From a checkpoint of a small image denoising model: norm none, batches of 128.
Rows from block 4, named by matrix and row number. Rows with one number belong to one channel. Each number is 500 + 25 x the weight over its row's rms, rounded and kept within 0 to 999. All counts start at 0. Numbers have three digits each. After the name is the row's rms in percent of the matrix's.
# convs0: first 3x3 conv (model.blocks.4.convs.0.weight, 48x48x3x3), inputs 0-15, a 3x3 kernel for each
# convs1: second 3x3 conv (model.blocks.4.convs.1.weight, 48x48x3x3, transposed), outputs 0-15, a 3x3 kernel for each
convs0.16 043:470503503527485495471469501482492503474503502504501471482496492495474498448497502503430442492478449496503463495501499447462502502499501504501501499496478501459501492502445460500494488495480466466501497487503478479496482488501454484503484473470501472501496476496501502488490474501475464502476502493503497502491490493489496498493502495501476470499482492466485496482500487502505500502424474496490499502500502489477507458505501504500489
convs0.17 132:558553541478490495504504496495495481528523514513517511492508516456479483488485497529514493494502514485500528512513513523509505538511490473490473513521517506508492517504495515520516521521517482468453505489478513507497489492485508515495521513496472484474513519509510514513456488506499509510499503502454476478511532519528534524414411412504528513470500494498490497505507507499495498440453448494514509513538538503484460479470480489504495
convs0.18 101:479460456446457468467444449526544530509524507528548521486488498490487499488495495520509484496484481495493517486509471484520510514524527514513516514528518506524514511513504492493487507509495526509490536515484531504481453489480464479465478474460504509497499481481494503492487484478482480495502509493481506503474508505478534518474494495477499505502524541479477477498489494486474467531541559506519530516536523470464468498505501468482480
convs0.19 102:548526542537521535457469499480505502480500495494504493511490477489485472503511503527522483469491501482514583504507497465508540483501509503518539500497514501508489502490499492492498526521516489508545542531538540519516483483474503498469504518538495503500508508510503506513496496508509512536454472490478485473474476455455474470487484478457468468453488498467482514494505526532512516507504498514495487511529528508492469505482477494501512
convs0.20 111:453475499441462458448467470530525530493502517484494483497501487496498493503503504501515525485508528473477475505515518468502525470502504526538523521528522483514508461484484475498506506530523485485480534518484525502478530537539476510520497526538518506519525528515507484499546530527529496463491473458445432440510499468513530523474489482492507507436441450482503526439445458471468471488504493503522502514530502517523517522525535500502531
convs0.21 124:514504491503495489474499512519518484518526537514520541484506510470502526469483525486485480511508492481485477526562532494511488497491483443420415498484473524523515450506526472501520493488498545483460532463430485422449510534472516536511494513512504478468506486467496500495512514520485481493455476514491501487497503481507510473509501460501530485457534502487522481504498483504491482480491519518505486538505428515501506507487500487480477
convs0.22 096:482489507511520541483507511555552540527543528525538549522531536537510536522497481482501503502498474521511485455477491474516540506524534539531522521520506518503514465479477476497497487499496516495474499499470495512524429446464489467483494473475528541531516543508487497522518487481486479474464472474521536500514553517507514526513519542486476471440444424466473487506521522454477489491521523487493493440441444517501492498501495491482513
convs0.23 019:505444488507486516493482487461509473505498515411499498465499506478513513484501504476490487466475498455485458501477484495494489495518501486489472472490482508528492471498489503521518500497512479480459425484508457494490536522459476486501505478491509530514501486490508512503481462528522503507424484505474524486500518508489503517486478492505476535501486514473457504499474513490470503504500521488486491505456471489515471495483497496484475
convs0.24 117:507501479534512484511503506452454440491507505503506525519508503502523527487490528488516530479488494490486483544518482535520523497507515466475462463452465498508529482509525441459520473474515515508505503479466527488476479470431522536515538553551522520527520503479519505515473471466479471478499500510541538529514509514486507516489430455481462462454483474472478490501495492506497492489482497471467489471462470491483492519493496535506491
convs0.25 157:505501456501499439506507474480495475478509489485511482513474446516523488486514502490499486496502495515499448481542515474527501485521528483505507516529502489521517491501486487526503479507503497534515469482471462468480494522471502531504484518526457481502468484479497501490467488535472481501472485495452482493500527509538553537511503522486504510492489486534507527492476443448446463480454453500497496517498501509507474517507478527527514
convs0.26 096:486519530456496482500519521495497487511516496511508504481517490492483508484500494478516565473528595458507565492496499501490504452501488509510484505528484502512487484502504481504505470492487474518494512514455522512477499473470482467471503485498511524506507514492496521502534512516529503507515493484479449441513505484529520508473510501502518504468502504493487485477470461514508494474477462511513501540539521488493481497515488505519481
convs0.27 106:474472469490482511475490525496518532485486487481479471480487464497506517501516525465498524477512533459482489524518507568544516580528495481474473474469474493491503517498504517512504502500495480524521498505507499486502514516507511497479513468451474497491491497517525522521461484472502497481498490493513510512499495489499495489494525538479506508498521505531509476515481435492490492504506494505512499486493473471501510493495493505487459
convs0.28 118:523496470560521500535541554481491488511531549459482512505497476500517498495501505495504518508528537492513516504502488532531508478455429512511516515509517519508496520513509506496497501495481504496485493474479499494494488518512530549534526527518501497506476484489499488490495515511514517514517512502511509514493483492494482494539516502537537534525524535494516530499528534498508517486491516483502525505521551526514508499495500493496502
convs0.29 115:526512491514511479550525469506494505509508510517517512515510528503506481523526527452469488509533563492467441514485528520511524530541526516502483555506497518504513519508496540527522537500492535519463499505454516519466502478474532517493511515514524523498483501488489472477529557554480491479524534542506483462507491494531526526480477459466497487419427460482488533526480472491482488551535532516519514512504491506507494488490502501470454
convs0.30 114:522516508496490493482495486524518523520517515543541535494508497501516517497499511534532515510516523491505518500511501509538518454503487506497491490494487490487482512514512483492486477493488444457465461463443449432412471500492465494487511535524509509511525507485499503506497501503495492496493483477531515506520513499514532510494480473499502489540541518454476453432464461458467459497499497518528515544545532448432444469472458449450432
convs0.31 042:477501502480502490502484502481486501468421484452494494463488501503502487500493499503480469498499463489454445502494479494504498460483458492501492483467492489482501489452465503500499502502473448479491463502459466468502489497500499485502482487501470482502500472501501504476500480449493493501502494502477490501500486501501482501451503474500475503456502485470501487493474498501487459467446468422447490440472483502502495501466503484479464
convs0.32 047:481502493495501478500501503479481501484490501494478485486493474496500451428463492495500496497464458442476497499468501506466459503496491494468487480495502503418475486482465500480460459482471500466488489464472479458418493471473450463471477497476492499502464492483476501489500463501506488465467486449455493480501492469473501494480503486503497475504468499439461456465475459482481485488496434468463451502450477500460482466489500474484430
convs0.33 050:497487486496480477503500497502467504493473501457477481485484455500449501505463500503474460505489453502459442488476483501482461505500502496487491457491489484446482464501466483476474502485500485413465474443498474484483501489502523480501457500490489503502476479500501497492490480487479475482474500486492474482487493488491474427444475478501479451498500501476501503442477501451469500459501507501491502448464441491489485503481479467506499
convs0.34 052:483495501500501502472497502464491487501494482478480481470475447500490429487488470491500474468462484500501501467489501503495469498494498488462444498479487501461497482454484475466474475472451491490486500490479482451501475501460464480478482449471502483503502502463464496501500463495482492482502501472458491501459448483500496467462463496503502490487497476469501480472485464503501502499454426465453448500486441504462432505452488500435486
convs0.35 047:456504503503500487490501501500479501500491500501489495503500459452473498441457502504453472485491457482460490486475483504477481496481479496445495458504496503496505476500475487497474483487485477459503503477451501489454454500495481476486445473500502493484500442475480478501498498472502467459506486460500482500480427474472495481502503492504468475501480495498501475471429457479500500482477473484485444499458453467453466496504475504455466
convs0.36 107:511498490509485491475458469496498493505506507528537510511506513505493510512509508481481499497512545496504514459475506482486508487494489493509492500521510498521537486487482500514497511514511512528512497504487525513484426416468491494545450490538500507493493524505517532518495494494515523506536525507504507498515531514511540524505511525520515516523543522448454474459440446513484474464446440488497494561614566521528532518546540466459435
convs0.37 118:478501518495502497492474439499497509496500498503500483511508503492499496479481481542491505532496526510468470494521533476508514545553521494506486498501492496503490498515512514517514493487501525512490517539494506510473515524524513519536493490503514510495503511488500502483512508501516503482525505496490486508486495520480513532514491502518507521511495487485484470525489459503475440471482510479507526467468495515517522513515526503495503
convs1.16 022:499530523526497507496515525499499506500499511513521500497559509500531524498500510496500497497567497514512494503494500508508499497499499483501495552508499533564499496534497541553496511508527476460518553466493449503500500499500499499504501503499537549541559514499498546532500508500503503504495440492497500499502500497535527499483500501508498479485479479506499511517521517511511518512497498479499529518518521502466500499485442468448434
convs1.17 127:520508507490502500484499500491504495454460460506519519530516518519518522495515526498507526499500511498483470481476475483466462510487468532532531532520518531527522524492491499486474467480475493495519511516509547542513492488481514513508534530525490482483479483484494498497497515524491525546479484491557559536499496484490501488477490500479482483449459469472468463481477468513507505427451481472487492500516520499489466494487444431449442
convs1.18 100:534533524529536525514527520498519507503523512502510496507487506520512508531500504485504509510503487523487459499489495505506509519521521463509500482501491520526534482493463479483488462453460503519549507509525460477532479473487511511552547530577489502499501498490500495497502493494513509497516514504478499464491512492527537519483481491486487492490499497519516509511513502479478479491478477478497489492530494439472497495513512485508504
convs1.19 106:535525516490494505494494500518514483523514494523520507507496511505513516522509497442506610474503540490461427504503505463499531474490495479529506442485480426473456509509523474494517466484492529541543542515508513490477459490498498509508517518525496508516505513512503505505458498504480509522534531546504510500506500466519511472495503520525523523555540526504484465475477483479502517491509517513510476517529470469510539492491515532509497
convs1.20 108:495507515501530535504509494531523520517511504522513513488488488499500492492496482584531488492502531474479507486493475503502481489500494489498494511524519482493497561540541500485481484482469456434432520510499511498506491500490471484486496505488520524527470471469465463454505505491505501494502503508518541546521523528518514514515504505499496490514510503528541569510518523467480491461476505525539539503528522568564548502505503488511503
convs1.21 171:479494508464487497433463476506520516501494500512490486525501493514500493485498522502517520510522546509511552488473504495498505510495494447530533456490489521504471521493474518498494515502515498479476525495519550509516477520513479503506499489506479491481482486484489488490519499530504508508486514503501489475520496478540504503511496485509502492478474474470479469472473440490481477508544519496521501493483467464481516516495536588537580
convs1.22 106:484498498488482491505486479494480484527509491480486485523502476487502475456482494473505501492508516497514529479491510486497523503513528468459471480511490464502480488520496494490478464505497474480474492485464540507487482486513513490507476444465493506511503504498513507503535498501512486491524514485504472462514535482480519507519510515504490500524510519498500498485502499485488488493516511549492518461440470504516512498505503501488511
convs1.23 007:499507550512495487515508503502506501496489507502511514507499555529522509507499505504469417499538545526524513495496498497510504503503503488504494513548491484514483475521565532566504512538501501509498517490497502509511504494479490500497488493497506515503518506494493464494515497505521522491472482536497504490480501492507506485491506514497506495510511500494492500501499501499498511500505459480485504468476499490500469501490475495488497
convs1.24 126:445479517503519538500500526493523522509514509517497490488480506481496490466492478497515508469493538485519556487527537464491500496479508486522540522513519526517523499523510503516513513522531432482502463486499491483470542566553514510518547491506492491499485485500490484489504506494453482451477479458486504505523534531514512534496500495481493500509512511479501522496502516498506511524494474513486506520489504542507509572538518563540499
convs1.25 157:496460473515524522478474485499518513490500497507502514514518525499492496507515492474501490462456515469451496516502470502481477507484513502493499541504482527499453525504502503499492489495494498537498498534490506519515479509503481516524468502535489491480491496484516515509477489514512529525494531511485511509482472467502488496485495470510506495537528500479492486533519503487505507531493424518520478552545523464529563422495500454519524
convs1.26 083:509507501501497489510514506500498504506510507503505498491501501483504502472492495427489556422494576446498563474471491484488510525519541530530522511523504518518525490535547490527543489518527479482481504500490507493500446440472470470493501503526456462462474468460488486483529497488517488485504487490481490482480493478480488483475490502477490499485501512495496500488493492493491498478476485486490502506515507495502504478490471462467453
convs1.27 116:530516507523504502484486509521511506506505492501509491456462465496498500503506520476507530474498539473472490530502514515521530549542543499492473499466438496473456480461462510499483493484479503535499519521511501525552467459464406467503474527565518519516512513511514515514474483472506507494452485498508519515483503486499500475511516525519526537490504517492489491519505498530513499485517534494518509477505486542532511510513490486513517
convs1.28 126:493485482522532535442475480498489488452456453494488484494505523533525515492483481505497501478461489498493494540570576500510507524519502504510507507498500481483488490503498519508507491489474504497495492494523484480491459451425482495472497502483528529528551547544541539550472475447487498506476491509488495479489490493525522515531526527522517520534532536460475471491489483502497488511509539530531535560540568454466463517507511538522503
convs1.29 118:535521495503497478506495494477502520520509513503496504506518516497510519505519514525492467493456458470526591491480468558530509532512495515497435509515464488509439537495494526531483499530493526519443525515427457473420470491498456510546505513509479477483484484479485488478501508548494453484511464470478482501499492504516516484471480523470477518495499514503486468521510485495511496495492499495497497516488503477478490512510507488506501
convs1.30 103:513510513521517516511521533475496485483490483487490491520516531529540543527521529501528573483501531479485499498487496508501494533515489498513505522536527489503513475503506487509525463477495513535549501536556468498524456476496463469480511504506489497497497497493499498501544519497521525522484476476497523492494518494514532510481473480489490489485490490488497499485499496470479488498486469477478473518529521474490444528545489519553499
convs1.31 017:512528544535511510522528527498497499500499499509521504478504502502491512503462481501502455501497491501445462500502503500511504498498498549566586526528568495493554506486501505513507485434473488486504506505478477527501507505499500500507499504505487505514499499497497497512460445499498498530421451482498497497499498498513512507473487501495492480480479473500499499509520514509515510500499500497498499506510500473459450469457431447444436
convs1.32 026:517525499523520530502540539500509510500512521502507500507540498499498499498508497494499497498499497496495495500499500503500498511499502518496525541498541502503540499548501497507518497498561501501525477500503449501479499498499504503502505504501554541497565511532529532537501502504501502481492501501507499513510507537500499526500494474499488483500499499505523524504528513511512517513503499526516529527545500501474468484479458496474457
convs1.33 026:531505500515500521501533524500499517499503500498500500503498502527499514529551498504511499536520496541511494500509498506502498500498506540532502497498494496496497526573500509505500524525501525471497477503500484503546499499508499508507502500498555501515523513539521567541501501488496494501492488500508517509499500498496497499485491497494475495483489499525534524518525512511503526507498517498500513494495494479460448483482452491498474
convs1.34 025:499500503509519530499514519501519501500508509510505505519526498514499499498513505493496492497499497495496495502499506511500501511505503536511559520529552503545544498507529498523521498527519499521510464510499452480463499500500509502503505500506539550525588559535537556538483502503487501460496502479512499525510523543499510521500491486501497493504501497511517515500518507505508510533547498557545508550532526491480474492475455499485487
convs1.35 021:500507528545505504522534510500504502521519505504506502496517489517504504502507498494495464494499497496500498500490484498493496504500505569498526548502522502499498494577505498576504512530536538485501479501445407438441499495492503493499506513506500497524539503499499500494501503503484498496499493456499475503519503505498528535490495456498496495497489481524503503502504503513509518497523492534502509554535503498496492493507423495472448
convs1.36 105:503509497502494507484503520511497478486485484488502503538506489507489479505485482477488498487512516499509512468482510475515545521528533468507537492534518469510517481517518465524492492498535491492496483499525471507547462441461453442470494492495501508505494492492480475481483467481521505505491481491470455451506517501496516488487494502494497496482485489502498493512522510510508510458454462497504517518566509507516506496508497505493485
convs1.37 097:491492491522522510516513510497515507483491490489481484512511508516509507490497504542522512526530561510523527512501522511513534522511513492521519510526523469494498503469483524487494511499487532502460540513481493492507494527541476519526449449466490493491495497494486486486502486478505489493486504518499514529499511536474495511509510504483501498474486480511498489517502477488485463451491492475528540469489511547540539482488499501493491