A small image denoising model, trained from scratch: batches of 128.
Rows from block 6, named by matrix and row number. Rows with one number belong to one channel. Each number is 500 + 40 x the weight over its row's rms, rounded and kept within 0 to 999. All counts start at 0. Numbers have three digits each. After the name is the row's rms in percent of the matrix's.
# convs0: first 3x3 conv (model.blocks.6.convs.0.weight, 48x48x3x3), inputs 14-20, a 3x3 kernel for each
# convs1: second 3x3 conv (model.blocks.6.convs.1.weight, 48x48x3x3, transposed), outputs 14-20, a 3x3 kernel for each
convs0.0 118:526540533519527521537533523366363371466485457429467460503526507493506500483479478554554552537546534525550533483490493471490499475493492511510499533519504535534526462488502485506511488507511
convs1.0 106:536515506519507503516527523513516508545543539586589579509490471489470459481456460522527495466478484363350368473458493497499513464484506505519520504518519502516515468412431503459468570523532
convs0.1 016:508483510427522447448501456476441506436463514429580511509519527501536496476474486472443467508487504497529407497468440480493420455520486480517415518494497470494498461479538493456507543507453
convs1.1 008:520471496511525532447514425522491479492455469479474469514504504522522502493497490490432467425495443502534485475539488459481414441561441484510519497504496519488509503519444481519489485541527
convs0.2 096:515497508526503513558548540361437543438460472487451461509485485516493508503488518462486463464483459455463439509515537519493481431437431501510503494509492496497488502478475533500470553484484
convs1.2 099:488483479500495478511543503510488451488468416526486438406395424446454453474500464441470514461521545462504521522525563388459550417443447494482486501510527509509520531554527485542558456483527
convs0.3 106:528509485479483496529522534519536526506529497532482485457487518506512511496523512539497463480428417475499450512520533437479500608555515496509496511513517472466463448437488399464475477487515
convs1.3 102:516497449465456437488489478534497531503451431436372325471458431406415420532525520571496456478472471545515527536515489460517548407488518467467462451458452462471477515500501483499482507485527
convs0.4 100:473490503431447502425439506504483476488523494507537489374409405392435470454462479538528524525531527531518516546544512399439442474470450510522531501505521483496506520506513538529489608605579
convs1.4 096:498516529506518558479427487438456479476484479435448432573588574539564554437466509571592529533514538491452462446486485505536519480478500455457445456481484469519541436442502461487530537587623
convs0.5 109:571544509505475460460445428448459486494525548466517518489470463488490482464463469427431415480501454536548515428470491422454473481494484528521506515506509533528531474520556501517533519504475
convs1.5 100:571529487588504451536449415608528452557508480459457466519532516472489488461481485415489534437495516467570569486484537531525516493539568489510513458490496448476480582546510514494483509513498
convs0.6 119:498438375563533488545513489482465468515540536546567555475492498406434426494532542444450443480491475465485493500497502469471484489467478410414429384422437422457458468483467465465465466506503
convs1.6 119:463468506491477491480430444563563548444403370502459438442524541459533544436430406413486520508485501520577612502523567516529511472516566466470465465474479485487479525470451533478443548543538
convs0.7 101:503476469495478478506495492540549543502500490444441442565550512584555541604589571499490499516497518529509532496486504467484532461492539513492501520502505506504492516531568472510533466506568
convs1.7 101:519500542521474493547506530506477424516502471496453386504483484470453458443425416497482467557546540487478450481492581471491588472519586493493481515522520510522529462508589492501558490493556
convs0.8 101:491498478464469473472484478435448416493493468484496483439447498398416435515446426534512505501514508449486493553496471470451439446473478512510503478488486469474493505505509492485477494525528
convs1.8 122:523534535500511504411440484445453478501522531538559575503471475484492509467490520475488477494496475505517532516502470587577530526490469497523533504532547485518541453510558487519550511527525
convs0.9 094:440479466497520478495499455481473480496515500464478465549536530526531520459488445500525516499514510488506496565521453580515420553504436492509520516535504511532501569508461530487433462434415
convs1.9 096:456458521466450531482484518468466508475476526489484538522557548473489499481486496494484480475477489493507509530491463573518445522503433505496484496492481500493484520498471532494448518475440
convs0.10 049:413420452426436462442488459514501506504499503455476503472416453397390378394411400505501502498447478504501501500504505501479459443458467482463489462502462459471476501503501498505500500508474
convs1.10 019:487490495498499499494497494503502481454470434436452422499496500518521502499498499576500439592516440505498480548578514489466486493488502516507516512499500497498496505506560465500543559511638
convs0.11 017:398444482462488476493524455430503419510462518471500503460483459504484448488459457530465510526493534519543562479459449496472504507471450578485474484497511535475504465502467498421456453494513
convs1.11 008:499458458447503474511512506493491509518513489487517486507512513516539509513537510509535478446544482466525445581553563535525546446452514479477501507482509499509495588600593587566488509451427
convs0.12 111:518507505490498504520530540544535526570539489545536466528499481498508483420429404584594576516542531439465470544530517508488484467468450536558572531535546532523530514505462531541494523528485
convs1.12 106:506523448545532483521481458427425406500506490481499466454436425376360369471450451589571599436431427388345339520513509494486508442422459501523526500518504490493477508516530472478495485498508
convs0.13 115:547547479509522465538569542463500508530545529588550526506496481520507478477461440506496495502487489503506506493500508513506498481485478506505491537525505535531482429502484465510514499474483
convs1.13 101:482544499489522476522528458539528480490446392516477450466448464480493490493500482452463415499525492573589584556519457546530430476458411451448457461463472506524517510570534476536502471525491
convs0.14 084:419436469449445434534525510467473476533527500513517521489464489498508497614608606432460470534537525475501495478487505435474550450450444470507488491498513524495512505498524415446511472463484
convs1.14 093:519501468524533513524538536453463474412422425508509508552533523489491496499501500479468479507493464505504509534536547577582579505510513551549541517512507502502502564571561551556556495500500
convs0.15 141:503501499543543537553554548465485474391408406382406406513515526479490498495499507497510513514523532500492486506504506528507497511499486514520521508514516493502502460479481508483466512500472
convs1.15 147:442418443503484496543524534420415417433428429424423413504491500502498511478470480532515523494490494497492517490481476502504480504513501519516521515507512563558553507486484520513508508518537
convs0.16 102:495482468518503486590549524530536574514540606481492537564518517527494496522505485421434406470473431476464440423503525429490521539536483535530496533514519519503501451517554454518564570560509
convs1.16 101:515469441532477458531499520451483496502533560515545570549508493473454429536495451553539471536575504459537506515496508454442478486471508512511508472476485483485493491526530454469484491489503
convs0.17 099:436446444476490501481486504549545498493491459524509447428442430536540526506567616478467445483472416499482456485479473567556540492537595496523535463472498434443438482503498499489489516561567
convs1.17 106:468488487440428437518466488391391383466451434474421391507510513547551563509492497519470477510485502564561597403497586519536543530515515518517510503498493516522510485440459534483498498463454
convs0.18 101:471507547459484494459467493530548520539527513512524474488485506438463448409468490509528527507564533485535535464457431635542480395450435516550528508495483460466444578545468625487404525474435
convs1.18 104:473541517466584506480510516571481506590511491594490406468510564442516578452522589476479488527518498515459451496510488486460439637519478476495492487494502516514505514481471545504495499515462
convs0.19 113:469440436513489531520516526443439381469491456404435307537524485490476487498514508473507498504530523549552544389507518493490405511502446490479482509505511508511525446531531519506437564531489
convs1.19 106:495499505515468531465479495590561607569567591557529551545526529472456472532562564533525511535510539473495442509517468562549485451501577514525515471476464493473475545494493463428359476480528
convs0.20 109:450476446487491480544545504541548521504492463544522482438446434471497489441506551491522505497514485452414400525531492556544474539534493502482459486513497497491469545526483555479396500435384
convs1.20 097:498505470485529487519541464453399442536493583575505555492494511483459472556518473570500499479486532512479542503534458537517464485508475503514510463483497517534540634571529539505501495513563
convs0.21 105:492512493537518476492492497536509475545536477544513502506513513459477513463493511552540520569543524525526537501535551510524536466456467462448428476445436516484474530543533514547591485474450
convs1.21 107:446447436546498442490480481475495479457410352481460420453471478473471486474465471468485492568505431519473424463502536461498597472482520532516499545518500519504501513553598478542654501458439
convs0.22 118:479502544413416410442439455489482485522478506538513528465466470528538527550576540468468448524531516493478460430443453408425447502483470461446447497505508505510508479518524435466498530516529
convs1.22 113:480490480483495499506504498498508491441453449485486477492503522523554560511525525573519535514513493475496492553571514499489539495482536496486485502499506494494494473485469538521549504492506
convs0.23 032:415440506508500497503489502501484473467512488499503435445566475463502491488402471437431501480484507501464506471501508467501433366483501498503454505464507454493463424503491495507501500517509
convs1.23 009:510525507510444507455516499475486408471480493502473490500508500481474500493490499426499449511424477328506472524503511499556494474499508505502500454504472508492503497499525558540581469493521
convs0.24 104:485447437470441443498492481515529533520539529488471492484506515539540537619597574509516490512509486489484474470475458511520503504530512464463423474482475513545518540515483483465442478468491
convs1.24 095:559554556529520496559545501393438385395424404464464456522505483512504486474477469525532521478489477508552523469512527472507534490492474543552537517521510514516514488473443468450450493485493
convs0.25 108:490498492458466460431464442487473462495488471414429437557557581536545548558555577511537563503532542491519548434464431451494488493502474495497505497503515532540552513527562474519583449454514
convs1.25 093:572567597584605598584626602502500480537540517517515473423407384442442432441447453480527533461501462454484496450485464453513554498545578514525512481490485481492482437467498486496554469463503
convs0.26 136:457471445394428400325375389544547567495465490483465467507501484500485469518504505484479482516520536522517542478452455487463455517494487495496499454460464397407397474475486475478484463466493
convs1.26 161:420460490500507514496503490534552558528548547472483501567549533564549529534535536519509483491514513503501500527487473508511523505503479507502502514506502502503504466486495471474470499489451
convs0.27 112:521500467486482466476447450580574600536520522446441464509501504531533523498505504472485495493511504569569561467452467516493464548518487481477479485480461475481479539553556521504482496461441
convs1.27 123:419434494483471499503461479584588526530535486433443403465496483469491479474490485447491482459519548487567574515492538519504568522514581501506507499505515474483489535539546526520504478473441
convs0.28 101:515504508493478496520496500467513542447495520459490508542514463496467416560533472505524541435455470483475468504520506384454535536526557456490448482480447452412379449455418473522508488534522
convs1.28 099:422437461492497520483487480433469507451458494488504524505481437513489443466447383443456426507501457504520508481465463428477551603531515487500511440443459469447441488501565515529587525516567
convs0.29 102:571575595521533527519522521429444437531529534557558550547525531514513498485508484498497524471490488491528514485494458462454423502474443514517519505511510530513514471470457534535488570575522
convs1.29 090:527517530468458465428400446431416417462450443508498495486494500464470471444442460456462405508541475421448348496488487538531506535511499488506494475493499479507518468421447515483477594565537
convs0.30 102:409444448403420441387415412568537511472426436540524537530532523517498499522514520469462457477480491533501489487494485514506495513499486514488454535511533495498503487484490515501513506526517
convs1.30 114:519502509543529551486493505475481505504505538483485536473480489488488500517511517520520505494502513518538509582523498566510494483467480474480479488493483510498481479504487505520519529544540
convs0.31 094:447457470471505499497524536440445426476459464485507478495490496458479490493499526483475513473500495475493488465529600466509567498514548523515514525513519494487493383440522450486573523563607
convs1.31 092:383392423490513521462478495433423419466461450485472471504527549482497515439437437497496477526536530519520535491497506509508529516494496486498494490495496476486508442449457486495520491518522
convs0.32 028:488497497525472489496477375508525422543512501485478511500499362497474460479475366520471499564499406507489492515513501532495507520522448529491500512510417515476501504498355509502500503496481
convs1.32 012:509511479499522483537496488510491492505514472503508459525487525533518489583506509407486471466509455502472477565542449549430533721470441505499507535490491496507476509504497508498523518512528
convs0.33 112:500503494538567555534566571440469446486528506536562522554548568518529543494502512523528507509547500485515489510516501494485462473463433515519509521531508504499508483463453469426428548500453
convs1.33 112:528535521479478458556544476495485457482511482647669615518511498497486478446443438521468488512442432535467450490492493487499482527492471494476473511494482521500472476447456500530523479511507
convs0.34 102:470473446505471471537518495499515487412483463492522496507548556486507508451474481467505507451492531412457508527554502507570548431505495437478477453517522529547532522511500495509533414447484
convs1.34 102:517491506503468505490497504528516481593566556591556539521552538477478455481482468500523584514485509534498522418448509463459485479512545508521500479497494469482493561554528548516488547475481
convs0.35 118:611620589502498477411398361345361389482447476471460464499486487516541537545581578468487473478481476516520499545510474541504485524491469519527506517510493507521496529533535519503479503494459
convs1.35 115:608614595510508523425406438452445466503514508500512487412428433475480475481471469443476488491520550569619628529505495535480472556512467504511506496496489499486482561500443534486438510496445
convs0.36 126:454449433495493487545538530599589581549565555539535507477491498364398408355362377468487489486500493518511503503516510501521486515514498535540502498502508437462436444463495450493471450441415
convs1.36 153:494488481480485488520524523493491471525514490502498480506521516488511510421459456542515512517466458519466467496484488552519507548525519533545538524532530533532525514514500533535505485495474
convs0.37 114:428413457466474457416411460518512512507498476532517473554525519487482466482450428446421415423440378417396299472467491551533491382427428421415446472469447424433440467498491510530553469515507
convs1.37 102:553512534547557540518512515546571564528522500431423444508488489515484470504521511531508487499510513575516546466507535557545506507500487504498500513497495511516514474497527454456484507537521
convs0.38 095:523520510487483475480470481569613616531562559519536529470461435436439424358363367514517535505508513513526528492498494500486468511492496521512502518514508488486503535514504547539513571575561
convs1.38 100:488505522521508527459438496561548506526508492497484481475475470555554552575567560495531470493518483441462419444462507537518538482476508531511498535524518517506507459505558541566571603612611
convs0.39 098:563546577506498529455439492400444473434486520516533557477493528506476512498474500507502504519513516535540513416512545381496585534514484514500519490488506517508520469523572425517578486541544
convs1.39 087:575549526485473475443411441482508499428459443441471456583567563532537538485484484524489418477481435489517472468512529368473600414487608498515519495509512499516514454507558418494561459512566
convs0.40 110:484498530475497508484454439470490528476487545470483516465475483537543519562537512611556555514568591488481520608574574386484599601525493514505528474472504476476485550559580484496551473486529
convs1.40 109:510507537490581547428506568455467488511508533531521522495506552446489493503543529558529551414440458480454410529524591317462593523506529474494524469467479510503503491534594531496513472486492
convs0.41 112:502510517505504495488462457506476501462488525548536542535518528489498506488490510512520499516527509509537534493466451506476483538515504399464531420472498460467509525529516554559539540585575
convs1.41 101:511530556513505531422408516507491499576546540564535540484506506495515520501499502474505549466479444465497506470490476515498474537476435563564547507508506450434447516489454505503462534565475
convs0.42 105:519511462521526494515537486498541518452506482405463486539523521482497489512505499547548539565540546512521524464431389555500455482490488491480467471462454457463476535522520536509502486454440
convs1.42 100:529543520599585605524504521554524535497494521413393451565579556536540503555568534485478457460431392466480454437466514578507457549502433503503491515518495508508486494507499504495484505503515
convs0.43 026:497425494450513495494496497370369475495500563478503497555477579489500496481460497500465475392504442436487507504463507499419498380498502502512499501438483493463501369503489390485365374465487
convs1.43 013:513509506503451442495505501430455415434452450443441425502504500502480502499506498387448487511482495502541491417455502501514498507520565501486463495499509505495498490491504520552555541538554
convs0.45 108:490457438510483454487493446545547542573555528596542548517516521525521525499508527508508510465452464466473492465440429486463457504486478468479494521507508527516504530525519476501495451471489
convs1.45 131:404427460518482476530497506461437447444416413511499465499514498463459465482511542480506535493471489525517547428453476524487473568521521520517515502508513519540542530502466497478459439427434
convs0.46 100:480490516485496521480492505531504513486485482510540516488499510488505493477484476555551524524536517522519511516539546485507514471482469526522514510506507507504515492499492495504488487498459
convs1.46 103:585558554520494488579541526402404360487466416544527506519495486483465458482479474560534517524484430472409327504515542474485517456471506513526541509522521500507501479465450468479485488513536
convs0.47 081:503512539476489478511481498458435448471482489529547525486487484447444456441431437563578560539539551531554543496493520473480483513502488566561545542523526518521520412443466489536529545574561
convs1.47 077:552547541499467496419386442495475480522504495537527516499498500489483480470452445499525512493504492461482451504538579491508570479499548525527533540541547531532536416409447491494501602613602